Weights of a small masked image model.
Data: trained on retinal OCT scans (Kermany 2017), 98430 training examples, 91.5 epochs.
Rows from block 9 of the encoder of a small masked image model, named by matrix and row number. Rows with one number within an expert belong to one neuron, the router's apart. Each number is 128 + 32 x the weight over its row's rms, rounded and kept within 0 to 255. All counts start at 0. Numbers have three digits each.
Before each expert's rows are labels from the 100 images, of 14848, where the router gives the expert most weight on average: "colour at peak" is the nearest of a few named colours to the mean colour under the peak. Only what is clearly more common there than usual is listed. The data: retinal OCT scans (Kermany 2017).
# router: router (encoder.blocks.9.mlp.router.weight, 32x320), inputs 92-137
# up: expert up (encoder.blocks.9.mlp.up, 32x80x320), inputs 92-137
# down: expert down (encoder.blocks.9.mlp.down, 32x320x80, transposed), outputs 92-137

# expert 18
colour at peak: grey
router.18:118077138097078114122096125109149130134063089199117164159184132125116076125132146131113151078118111125080105133120156118095123159092162143
up.0:127202169106157131136099115107108107137156166121112146155127134133131142158109157172139118133090131077181169142151086114071143103120186132
down.0:134129106149144110121125123146136096108135149088115131154166094134199162174164172125142158171090165155120105121134119127162106110141079095
up.1:167146129109159137124135127108124135152211109080111115107089151122115156097121159158161128096191144113157113220146027138160106120155138113
down.1:104136137169147121126142101111127102158171201048133099126115109103191181130108148146116089159160134068120127140127138132160115117132144129
up.2:100143139080117123134119083117143163136171161138117165171095114124104158153090140163172090091095132077161155099078126179123112112138173119
down.2:146157077140132138121163078108157124133097072129126150094128094081094127122150132084162125140135159113090064147168089179131132119102124104
up.3:144131141160115174164096140108128131079146122122142094118125112137095164148078135075109099202113103159171140140101100127145157138099134142
down.3:105070171156090066092126093100157131115120113135136125094137186107210140101102085173134119121200082124150122137148127063120116122147161112
up.4:140077127121183112127083119127107163079123149101090148087137101124144205079058147067138176117141156136101142031147132120063146113154087157
down.4:115118140171083132117135169132169107165112098170134102167094143110139118168151098094189127153085131147109077148091161138056148137151111168
up.5:122151149107104106155165110126097188185127078140122179064131121164106124154123055149148159134173109088127210125108143099146106162119136095
down.5:184157155146143123160166086152114134104064141178131148151100133142126094117124147196132114097132134143189124134120138171099101120099085146
up.6:129139115141139140148137140199181123126184155118128090110133123135141122118137102175143128205111128124168160182136136073124174162135118081
down.6:101096134095138156165122149119086172155148200135113097121062108102133121073115146117118168095217150115087112100136144176055163166129159149
up.7:195110168144128115144132123169199118102202100150131073098102118116127141126164122132087120170074145129170142152131154078127137160128141136
down.7:100085166082123145150108129134113121110169135154104141106033147138155142093118154115126116117185115112085114119129135171100139123113162159
up.8:157102131080134109140159135100095175167146118134129132062129164089148085146181132235166204116134195125150101177103122138189132092101145146
down.8:142154121109143158155132130091072092110100137084096143141116157133065128108074212136101146130084118154126129125078172076151102126109106161
up.9:113133154165080093166115122124186126117096175154106123184138150167197101117113159153032127177070147149173138068168174101096096104150065132
down.9:150151138153147163110150112131096135147174153125152159177020135179100166174199145120159183083159142090141120109152106125126160168115145124
up.10:178182143132141156088146129114118126124152138129104123145038166164123137138097141121147087115149120137121230103127101089092108128102210139
down.10:153072100134099080120095122087179103144126037132168117138186130138159115139171135162133094130150144159080054127163123166150109092141040106
up.11:120172114148143177141161088105147145122114105151127119133095182072092144109159127102155107109150138120162088152100092100142137146108125115
down.11:149170125149142077133137121172149102151127091124072158113157086052170138064068136113151129197116096150081107119145113123150120104147125128
up.12:107126146117150132141153084119085170142127085110132169168065141181137174133160162116127129129116106129198174127196049115074081124089130065
down.12:148130053095081183161121182044118158171105104104142168107127166166038138128141115127130134113165128116082155124157143136129101084113124079
up.13:158128117162140187094118140127115127168211166115123107152048118124146168071122106150131140135126132136154150110170070127147121116168117171
down.13:094152135134149161103140116100094143166172212076174102136099133086176129147120135153120125160195158075177160119129151091137125120135147097

# expert 13
colour at peak: white
router.13:089193106160127076098201144143092181139182147174159147120098179114116067178142109103120123172066114101115151155152115135101122133125124064
up.0:157123107055160103098074185082130060092087138156120085170148139098066085156164142169041074145123148102163097183071129086095157136147180144
down.0:119151184098150164207160185104125111150157153132079146100079127132105121148105153165094117089130164102159165115134147197081096049109185168
up.1:117126136090161134119101095091130121116103102078163091140119079162115168137167149110124098118140144217147090142158115084151120118099129150
down.1:127159137145102170183087093137168134094137096149063118099147060120115174091139145054117176166203115138166118144147127133119127157115086153
up.2:110113067161188103082124146153158129066112188136112130152185139148197099126114102148157098084114153162176122150129134128169129109139114132
down.2:130143150120132126133140119088111104159121159072168176019091148138086180143117143092101134084095107179091121058167121138143126136139111104
up.3:209117106087127123126110149080145089107119170138142094166123150085088090154175131146066113162200147096176132187089202138075111102122195162
down.3:143133162092148166190123142080147153130156148097105143121084133177122119152126144168157126139153159131157125126118164189091067080121216151
up.4:150126114160118132169149176158160118115137113124108141140233104111122127133164175133121093118178092154146171180145143078160066125083110126
down.4:178155182174151125125077111094123102081149109095127161099140115115130166097117165118124121139174061187114136129179114117096123159103096093
up.5:131120140134068149184098129109104126106145035137108129101210111117132164086101156118100161219177096178088138125125065120132119127108116134
down.5:147163175135080114128125104096155129085128107124110180090178150098128146064097171113067123148163063130023105114162085132131096116088117143
up.6:122185091134132140144118120171144107099141132127121112145110092118131138124135126172127154178150135139158146156098089157143214088083148221
down.6:146143120137114120143144106147178128123084107137136138089124096110113153082091128160155159164169159107186171129113139128179127120112119183
up.7:149155154136087136159120090134071106178112107136120141163055070155107165106202137139128157140168115211124054124127111071155168114085146147
down.7:155196155122122175168125103136191127123151115121084099112123114088079136154137145125181170103130127120146124167155076131162100168158103153
up.8:130158126156133180128091164105173097101104106142082113118094105127129161128108137095123113147184113194118121110118151090140106083156143172
down.8:184121138114130165167132172195076138137115106086149138110132152132103057188165130187213125123113156107170113160122116158099140120085123169
up.9:139148151131106154162105131119129121115126097104105078168124058171138184100133127116122076159178141232130070107126082092159118115142135140
down.9:167218176036120192155120113127143171089165142101122144103132141088084157137140187105151161143105098120155151137194069147125129138129068161
up.10:111123137107105136112156160126193139111110167145114130125002160108185129109091100122123143107098130134134158121124153123141154097137134124
down.10:095095115154059076120153143096140193146059115160179171096137136167132139124106135086043107111149147104067092056135196073097099080110174120
up.11:139109137063119140114144227115126112127103122114150131127118101124090127116126170160155150138149076128086102198094132144131174072130063149
down.11:146131145142112143144187088096106147142075133136118188095094137105091180128110151079112131147196097068120110094150090165113119156071119115
up.12:165108086101176104116119200187113106075141189149087079175134121144068100151128133150156128199118141116153166136102108109124109119185110159
down.12:166199129114151188163103111102097129154168155146113120119122142195127118133152131140103179111159137136194208113121148105154140138122128119
up.13:170091143076129149118062141089164108095122163066107109126140123145092077145161127138138152055118135146184119142105157120072097134165200172
down.13:145138188135119199142097142153130100147146163112141098142115174180122160144132111108177084075101122133106102140134129237081135131155152164

# expert 23
colour at peak: grey
router.23:155176110200178127120160093070119139151144160148148136141085148130092126144156115129156081188065122166141149108122122095114113202119139063
up.0:119138151097081133100140116111099120173074154089111106142112124173150143110108089166083147097115174139161155130060120139152128107154128133
down.0:093136121179119082106092160099150093114094114154143098119122102116147138123094159086104141156125082107082147104055082125141120137124163118
up.1:195141193161059118144081105144177120163144104186106187060137124139085070137122100153159118110187075104134151157145159116141130139112161126
down.1:115112160180172137110147141135095103116126078108069137118132139177200138156071122110157070108126136143186119157117152157119147187113148144
up.2:161098170124092151127084130178144125149132115096114128068153065179152161120157124145127138152135111116122101137171118151161120105156123192
down.2:167080156112169120123100113106136075149133132118163138174153133145079100095204159117133126062128127152159135119166125139081105123124089177
up.3:066085110174148117136134180153197131107078114127066123091219132080162100171114112087170149144118088150149119149152112089115102140108102114
down.3:121130099109132149165159112118136140103177194040119109091192111060159192136119138134118162155096150103168132128073151117156137112116149122
up.4:107127204116159161173110143145059102140104132176075121097088132114096104154180114077097176114163101096130125133162108139101148095132117221
down.4:167110139093150164139066144101140049111179147104100139155106130174043103149128138129173136104085119147160144185123155200108110148097125142
up.5:149085142136155161147138154151157124115141145116120136101115114142090143162205091109159170140103114165099164173195149117166103142140111146
down.5:155196137103143111114172138133148112134162171098121093114103131111174169133112149110109125157165139113113110103139163140109118082146115155
up.6:177128149117150168147176147132098155139134168080147113124107110125128127130193168064122200115109049160184118125185138121169149132104089129
down.6:123130179100136121135180117132086135149118195092180125058122126115072165076170090144129139083122064114149170162116116182139135144116172149
up.7:165142115135104168128113147152107116127130184111084142158108103191172121131126106137102119140056172108120122110122146173078210120144147147
down.7:103118142134133082077152166158201128138085137155089108126138135121120094172092114119137182129153106153120131094137202083140132108216125130
up.8:127048141139171137086128160110132080080062164101137115106137167111117098150143074110116145042155117151125159174182135081161082161181113104
down.8:152156064126140122121149128179091175186178130135146104144147103088201122129102148156179130205146145093067142134090140149155136107098097158
up.9:130041212135150156103113136122151109110075135145153107062152143139088107178103075141127125089164103123135190168207141088158077168178116133
down.9:130168148143132148131138165191068121193156175092115133145135092150207188106103142136159082169138150137109128138117152156145181100134151126
up.10:136092131033146189143115137181096116131152167096178113092119093138095148139135132123135098165114180090121122157173124148108100118139100186
down.10:074172154067134151130159120103142140144129193080089147119163107120139189070065154071113081087138126069155132087147107158105128109132191138
up.11:143087119146153130137082118137193108100126115139213110107149158117180124096125126116108118111145189137109133109178132053149144112175089166
down.11:126080146109138072107136138083104084151089104176106165148153139196095026132181121171171187055113073134125142118143136146087088164127104133
up.12:136113169122154157139138143149161141103159149073133123124096108191073171161181100091144155140096122152104176163180147108160117150153122141
down.12:155227121101135117118180149157139090176174194112104096121094119132139138129105109129093143157154150108125123114157148149136120074160109161
up.13:120084143169162205145110111113129156088161163147152112096121138116089171197116200133126105150128109072117100173167153083174133134139138171
down.13:165114200140163137094150103082163111190079152170113140136073147141159144096108138086127119107143130118181096088140175142122173149157166151

# expert 11
colour at peak: grey
router.11:119158159115069160131132202163109089146144109103100201151152089078151086115103127160101159093112126111188078134102102142146161096091135158
up.0:131121122111229167154093161085128108151097165123167086148177173111137106118112181132168122124172163116167149129151191101141078102115128124
down.0:147138115070199151080152109097140184130092166143143137146106108110108138161106100141184142190054210116120175066109181121121120122153107091
up.1:138107114136141115178179115123157119109137135145167145153128225080127132124182126136157185159089138141124121086138142128135155114109114155
down.1:134136193127071107096085127116155123078101186140051105147109109150178111104106109157088139178176056134075190120127135137093124152130141133
up.2:131136161146149094154175104129123163149088156159093124157147106133126155106163116083162123125122139148155143071176103206147143129117149135
down.2:084163066087094090137109132153087143097107060126129122163175099144118145085099142111060066152102141120140146138095135129128144145160076151
up.3:148133162092169105166112128152121126131136139143147093077085093094071146111150082139082158133051129104126152140116134129150118163117110131
down.3:135135112059163146130130139202123108145077088124085121092106078166081143089117154144119119158092114146173150146105135129132110082133100131
up.4:145096122146151151117086105086178116170062165145127064163123161110162152070175075105054092133173134129116170145071099124150151144176138133
down.4:144119151097153135110110101049149202160124144128165052104199160143113132112131119093141101142144099133102152126095133131156071161182132110
up.5:106129141096227184213120125115092097162161115104107103086136107132099168119155192088131102062137138124074120132137184135141092103146096151
down.5:157162094078169147116166096122121179127060106151114096127126109120132077133128107158150156132067178093110144115186144129155108151194062111
up.6:136166149090149159133135139180120075149159122117183087149063113090082105135133105139153146087077125128160118173107090135128143160085119151
down.6:180153131124195121108181128195096144186082104171150081124083090128113101103155081145179103166084164136180155155115132127144120165138077115
up.7:119104096145153125140106119161116181179075145132151107169092108114153166110160116099179114183093115161127158149163232083130128136162107136
down.7:136118145085174134115141080092125136136095101106198098155108194080040137144072157179133093110107148100166173120113148130138080111108104086
up.8:095081146129108136161112087119106159095131111089149134127159121172091118163107110101143112113144163134169157111147156109090110160142134115
down.8:100119159159162170112115125123202065096136158080149152166135132155144145086125133097090096109153107154142105119101104149075133108134142117
up.9:156118126164204067088140137105138136168140152152149092111144170091180107169164100094128149067169170147139109153191149114149164101176104187
down.9:165149083098158175148069097063207173109182125106146084119116168162108155152131138125185102180105118131164169149101211168154092145137108135
up.10:163163130071156193145126127125147123113173165176102077076117115094073139170138059089073164134106179116147110184143134129161122130154088116
down.10:155078097073129111156103113132176138114151106129108132107105087116125160158093141169140142132060175129120156136094102165173111103126109147
up.11:190117139121125120214064135136160127157122176123124121158051101156062140134087183089143128176129100156141158076123132149081116096098130149
down.11:092197096126109135200095076169161116146120132159149153178148093121124172066101144100133141142159143118112167062098102120134161078087125142
up.12:151198142045128097099110106085093175081168119136127099081136104166164168138140109107063156133093148188079164111152150092109140179187076101
down.12:145132170061145110131096142146127117240094089143169113152104136085148096125117136147166112145113168130109129151106140163152098068140154164
up.13:187152100181131122091137098183093147120136121179091115183118115116156119104166134101100120186082143144113130114122110105070160157174208123
down.13:129168140175060098128124116132168110159107126133116145060069114139149152067148110094100160164166116095106106136068138134135157098167104181