From a checkpoint of a small masked image model: encoder arch vit, 91.5 epochs.
Rows from block 3 of the encoder of a small masked image model, named by matrix and row number. Rows with one number within an expert belong to one neuron, the router's apart. Each number is 128 + 32 x the weight over its row's rms, rounded and kept within 0 to 255. All counts start at 0. Numbers have three digits each.
Before each expert's rows are labels from the 100 images, of 14848, where the router gives the expert most weight on average: "strongest on" is what is common among them; "colour at peak" is the nearest of a few named colours to the mean colour under the peak. Only what is clearly more common there than usual is listed. The data: retinal OCT scans (Kermany 2017). In brackets: how many of the 100, against the usual share in percent.
# router: router (encoder.blocks.3.mlp.router.weight, 32x320), inputs 107-213
# up: expert up (encoder.blocks.3.mlp.up, 32x80x320), inputs 107-213
# down: expert down (encoder.blocks.3.mlp.down, 32x320x80, transposed), outputs 107-213

# expert 15
strongest on: finding: normal (98 vs 51.6)
colour at peak: grey (65 vs 24.9)
router.15:128169115205139184134139133105149154114083091154169147125152142108161180093112160089136114142184110094122165092100050118127122132141082085129097106134137122195120137115173136152104093151143094130155093105100194180166141152160123083113070107108108065166177172134135162151089081118145137038140131130142115100206146104112136
up.0:082097037126116091095108106155109105153189100136043123130092100150091130087129078157152139105139122169164112159077141147096168194136177152091142095123118088097120142140175140105179137089114152123143143130058136123137122094137128111131105157100145197117156182120121064123107129081121129163170104183099094090056118156090216
down.0:171160139216128174120086120062096124118049130123180120094162117134117159163083141122126146116172063061133171103139087148095092085175098108189151106110077146156156097109083127150158100155049142143120158075094197117116125111101123129205113124106101114140082170181204163140148143126171085173170120141074113165152173104127039
up.1:137135103159177121130145132141162124062057137143113120161084079204131131124203148135142086110172127146118114078126146065169140150090109108099108197145184141130144158093173135125160119143131121138151100083096060084115106131179134132153094186167135092076163146128106139135123119101098127074169171025134124119152144103115128
down.1:093149159095094176195124097134161137159129177151172095095054181136131083167133091161068090112157095078094091181126055163034152068142098077143145077157089140152153168049133132154137055147104067145108171119117127131099168108131137182189093125107129185140130158207162141132138129158156117164156139127112121137134162180064156
up.2:158063183129081102157095111151121121080135089097103095174112057113125124123107185119163133164074132155129141140149146160169066122165208182128145125072164133086106070198063052109124179114143143143128089120190112095128103158134031129158136107140113139150101099117147128125089110138086120153121112163141161140113096085189063
down.2:154109118142153127100055121106175134135131124085177130141114135201124077128107124137140156123072121109088168107148131177128072180137108099128145136108141147132082124141111094086152088102119170074149154149188153118100133160161160146143107152081136102183137144159110174151174148148072182154118111121161147092139105192121115
up.3:165117119104133078085148130127139079098144092187145131127104146165078075167152120216099121129087207108097113115155179113098148123168111175158149145140187155124146154154127167094148123097110149036113146181083158141075195040080153152135172137188055176143121096123108120101179198134125155159152101084138105115147096176120199
down.3:142100176114140147068111121163152089104150104108124094153106113197122079136147151163073130107099119167120166125164135071114109167129151198114161091139182170120052160124102114121212108091110134106142142137132129142141097058138079174148129162109133146123154150126123126131165144118151158157140142116174097127113085167168146
up.4:152084109127141069078146117116179116078119107146124115132142100090122091098126122140147149119110109094145121128131136178111091110134170175141194107071090133071116109106118085107148080152120140111142071145103090087146092154123095117140187136117102133112114171138085140181163138164067099127173100132117081122101164137104114
down.4:186089109154121088055098090116096134161175139135142091104153123153066137139082161109134148142080099091121176151128103153123091094165096126162121142109107098119169060155126063124125168115096153133164112166108172156157088161113067072173122092117110108158143132129154180082164147139109163200091086201134139113133105058123107
up.5:122068101075133134112171177106093119152166161111145094155173112119107101160144104143183116120058110079133115104092177133128160124095098168188193131185130112085155107131110075121144132115120095104118151124139060078122087137060137150064195158132144169070087122169154112120143107155169140118108126106145085108102132134159159
down.5:123098111126144169102086184144129083072111096131162106132182115135146123085130149118184142072100173142114146145116179119165138168126084128080154106111157148200113126113135126108173099078165088091137158124127150175084170099106152121094152161114172100141142124112193163156108109123087128100097120058161131135133109137170104

# expert 17
strongest on: finding: choroidal neovascularization (99 vs 29.3)
colour at peak: grey (99 vs 24.9)
router.17:123088056086160129104179129154080144139148096106119120178093129148154133132123137096206137141067154067172115142168111138100147162110094184088175138112163088120142151137109093153114124096160125100123105130186053156133090166117101158094138151038192145134142123170099107130081136099090172116147149110112121130051106120123153
up.0:100119181129132138040143091117150122143097116096096196115109062161132161108169153087140128142109101122130078062155163175096140138141175087185061186091156101128169133142162112107092180132153168092100106138145125130111123143163150086139104162141145108137170096130095116147082139125139158119198080112104137138131139155096076
down.0:113170056131108139076076160146148083080152126117090113151136106144110139160173109172157085134096207113109116131123127132135159131116130198156137086180167115141109069102139099170119122163134134124149186085095076105145117104121153120121139158141104120146147106111120127108094142126104116139094137140153044144089120106152181
up.1:139098108125138134124126071118115077147169103128134102118154104094129177099107093136145166135140201054152164162067115161130132153074115149138180103128122100133136132071112122141107138165153146170127168119131141130138127061111104141093160137100149149165107093176166131097140190070162177070183126153099094087114162160229100
down.1:088173136162164138102187123097135111148116121173137108154105160137113120074141111164150156123108132099115132168127109118184093127104128118125163133136201140126084143143142113205124162146170059108141131081132112152111165114070137157115188133171154113089105051166133093069159183090150103100024081090180169119181115102084122
up.2:103161096106095156120077206103125166108095151139124139105134150140114115172169151093135081128183099140102088083131085105171106125102124042152121152116107213179129134134195131118115118177141120201134146164102206137108166118104142102190167155165121065134150189126120165163103103142137120104181103169079139082168133137118084
down.2:126175161144124136149127090056150150173122159123144149116145127112111205087139105158087070074138140133124176116093089087112122215120111143084142103056162149184101176094136151117125118161125115152087110140163126136154216173089104070117097087066095104125121163122172131123062138143127168153094138128150107135127151146149052
up.3:118135161099114118104098198108162152069093155164092112179159142099132135108085100158102105106145094115085150155134154193171134148142092084092118148118114161159175138086142159099132092164108111112174181148075170116158114101098117071140182071131079074139136129173107144067108188140112143100163164160140122167132109101076120
down.3:108166145111158160139130131087133131139154127142178090131090089098121123141144122131099113113146132132121109097166158127199159126059110099119133141136119122104106082143114069167100177133159099132135157175052107140135116140087136125144182189165117150084135132125133077105090129113096106129162089126163103101094085069147141
up.4:095131111115137083092130108127039125125089086138098131154134097100134138115193125130123120112119132105115141152150165091072117161082107168132204149090110089107090166140144116086165162070136155078132064121173131029152081142168097073131082156145127168098110133128071088088152126143116115117128147149163131136147115090129136
down.4:144091108125133124138123091173089123128098172106145137067073119036096178163109133158108140112199144156141156089124104108112119130146101169082161078152133117088095106106125071121113174106132205111170083175169187104096134096151095103135088141157091190128122096108110113112126141144190163128172186135201152096138163122133104
up.5:159121172162125104170088110089154143135122138083169124121140135111128135143116127120113141115205145149165163144082077099115068155111142104134066071111131181152142119089159110115136142151125155169148146113085165127088180116083102115166170177119159044140145115092201205177156191135183077107151133180061083080128123106147119
down.5:112160113170138126154129056160078122156115130117113147110138067124109122105143126146142128114131080172170119127146145158146088201139174155109161149121124181122124128167166156168123082132161138140166056165144141085107175148079092113116122117120144159094097098103121145173108111146173099125107121146176195161162157086163103

# expert 21
strongest on: finding: normal (93 vs 51.6)
colour at peak: grey (95 vs 24.9)
router.21:096099151084205102138133112153061173153151137123169106106058176137151162081111105092166129169131147120137101169148218166108077173172113081117097140103096072101150085128128171168085188115147147149117119161120114115124122123086050124170130133134131111174141105142078133091131124137097130120158119177095155130115140184118148
up.0:106151145103122114130103128092141115126151125145134108105128125156131081135127112149138141116059117138065113111120136135162146108148140139173106114078121125143149112116131043130128087136138089189142185073042111130124117107192118145122153159108150158137170061150135153126136145103164200134123115119076134144127111104119123
down.0:156094105111073082095082160110090084101174079124071163139066156177119142167141087146149102152116137114092111170092120138093183138143088173144104110143106111112094094106152136181171130144145093113133130122101135162116129108154104172143142148081167151125134148148082137182131107101160168148119183141087052112099109171135107
up.1:116124102155114117126082119096182115110135122169151103168130132146129074147112096175110212094169100152069103103119116148208225114101154172161163099144131150114087117090115069132148088191107114074152114079126163150129137082118129150042091150169090104114077128148145169140148108143120074108133132073084106115149129103129143
down.1:164089122102080181145095132178102082096154113075083115189135164194169169161091131180162124118074118105128123128132086133094191072175146104131085149132121144158119070108094082148166109152132070131137160110054136102124102121146159105117162163084126118170117143134120135157117116104143199153158156131090083134089093129116130
up.2:170182127127127115096147107117131109134154154113110143139138115057129096095210141161129122121142121066043123158112161097121131085143154094159151161096195100110049152097125108115116108107139108141112122178114134087135107155147135074096123138094166150079150064108133131131143150171164181142190095125160136129138113112207150
down.2:098174111118136116146139231122095146100126132110157112125172118122125090156173146154115127133116066145068120127107158181133147138144070085136087134190089072121132095136131163160127114101088134080067153166133150126148095143116129127139148097137114121114152146134154147134151127182172113094188106038133137160141154161119125
up.3:135068133216108128105141146122115093146112075140158116151162128141103146052122124106145122134116091132118171112165150093160110144100164218102170138146152081107125136159106147097102094160122183173101050123167155159097075233179143101111112106122048075137136155104118111138134093131156125056150128084158237155096190132115122
down.3:102131116116122110080156140110083137162092091153109158122118159178107136103166116116115144115102112177102158142201169073120097138137115058104115096136131126107143164155148094108133124108120183109169116121209068118100152140109117123152119137136172110093145138109152103149098214155124150157070078066101166095049151096077105
up.4:135091179150107139147095177098147156060182132149129101140121162098149139091131122079100106136173156127143121180095163137130166112141141150116189090070088165128124152118131124099111101162173115162141145153136192132023147127169140065124134136067123103187137145129098213123118097127176129147149105112119164127157157152122071
down.4:130187136065083137100110153162174099139063179151173130166087153101056170084156076127137101131094126099114142125116136107218082162140133162118077137177157162138142122108159181127131148171148083128146178151089138164136125120005117173125144118206110106158134124150129100073111144116068123120123113101202085109135127196147097
up.5:135122110150137146110157155157108141123121067120123200091122105119123092157141165091102156132122155149154141097148134122120084092126123148092127063107105107117154160146157132112129143094143175111115039145176095143104123117232135116171127091121134147131156168059109089206132170128066132175096125138137132136123189149129143
down.5:203114149109092156097087076124127105131121131129104110108129051176084132181105113157112120119115120112085134085113127177030194103197123122164082165161183166123138102119123129121143142125098099130139170108111111084113109142090127152114144165135207170148109143129145188141158097127130147172151143086154119163168128143134128

# expert 11
strongest on: finding: normal (89 vs 51.6)
colour at peak: grey (82 vs 24.9)
router.11:124119151168162096142103098146145158174104088108104088126108107149106093146111096149158173114152115162084110089093157113123124122100156090127111103110135107120063064185119124172155176081079116186156152099106079126155119144109090179126100115118174097095080106136164088125143129156103136100106084107093099113141112103159172
up.0:121133092161091115084127143127116130122153115132109139154141137170144071153138121149111123176095136132105115113156140129106150101145122095100190143163127115125195138096142054123095105155199160099174127156081122087096088123113149133119129174132092188123148079108031157124084191144142137151138094136138068112118116137101113
down.0:123130112118119112103102113119099065126208105170099123094140214153109143173116114130094118156160181108173131128146141157099156087130120194149111176119141155140163183077123137147092113150102106060137140131065123096150156110107111087166103149038116187120107127120116161122147156166179090161181136118123136080141114126152030
up.1:092085143121110133106116109129157177101114126172087093106114138112113157067106092145127065129126113104103139164088162142128046190161125119161126162144134104100168105151144190108110196124141166098143146177175107110108105190080124080117057078181138115132142149136113115064112133089172139058134092126123145095181171151135150
down.1:147143117072141125159212133127113063151149134197123132140149162095149118166171132176143135139159117121105139119089071126116168153144051112158121167069109162174108149040137105155157110061103036130108179079109113107150111101104088157133164150042137184114158149187143211185089125137092155150123193147094153148146116106158155
up.2:166125122132143190181105160131114132105109123174204126142144121036107162041100148100138090116140147116157165121160129122155078109190141178137118125134110078120157117078121125076072141136136168097093097141176136135093116185150168085069150126118140136182122181138118144091069100133135117079116147116138159168150206168145135
down.2:119147099185134110132154119147135151146096131161113147140103078115117089184142188126138145161166135144167149102143156120081194083155129154134150120139099179113159109124102102077142126142148140102179076165107078080137130162093100126159044195158111084123136100114150167132185126126145086143152218156179136108158196074159145
up.3:126144106118080155151108143044154144102154137128139158158152121134109163152089189140147097128152147072161103155146144119169099135142100104167136172108154152126162132093119105088147125164157126096124114136112175114066143140122130089161115062085065125163114174130112146135057115143137124148139152166104130114155132116116084
down.3:129158174147153106189169083139165192114076123079141076096144100136114098129139116137102120128166179129194062142142116168129199120133110194119125068127113155101105103142128119109120123115138060155115112133117062059114154133188136122117143106144163081097136140128109157123115130084135071112122173160193098094148118084132181
up.4:084147149177121096090140102101049152167132058173081133105150162159151211138126086131133119124123128163227111147094136106116122120108076054110114157082127131142145133149149143136182159098153107112122107156112131159109140200099061112204079125108173113136111146125115129111113182094208116109141137140104159092132154085158089
down.4:129131092140121143115152148153184118089143181103111166190085112123159136171093121137164120133094114137099171083135113113096148165095216154102167198124135143156114113200140065118179095183169194103146120101168092127193110137036170145119142110160090148129115129092120102102113131148114137200114092140170145182031150100086108
up.5:151129122138141153103136143123141101152131190172164174129168150111129180090153117115105078107170131141162123120123113074220187115139154124132099160134082120176155161102162242098137145183135125111104086141116190140093172176101182064134117115168104102161113232124112163085107117111165152093150134158167136124138191111131099
down.5:053161153186171142134154076143139130170168118131124098133140142134141119116132166162112193092164151147157112137143114133120149096094111138154117127141118086111134144079128075115115143128160094112119141129105097106151161196128105139141097172071177097120136070127141155070186142123144027105154201147129166090164122104122175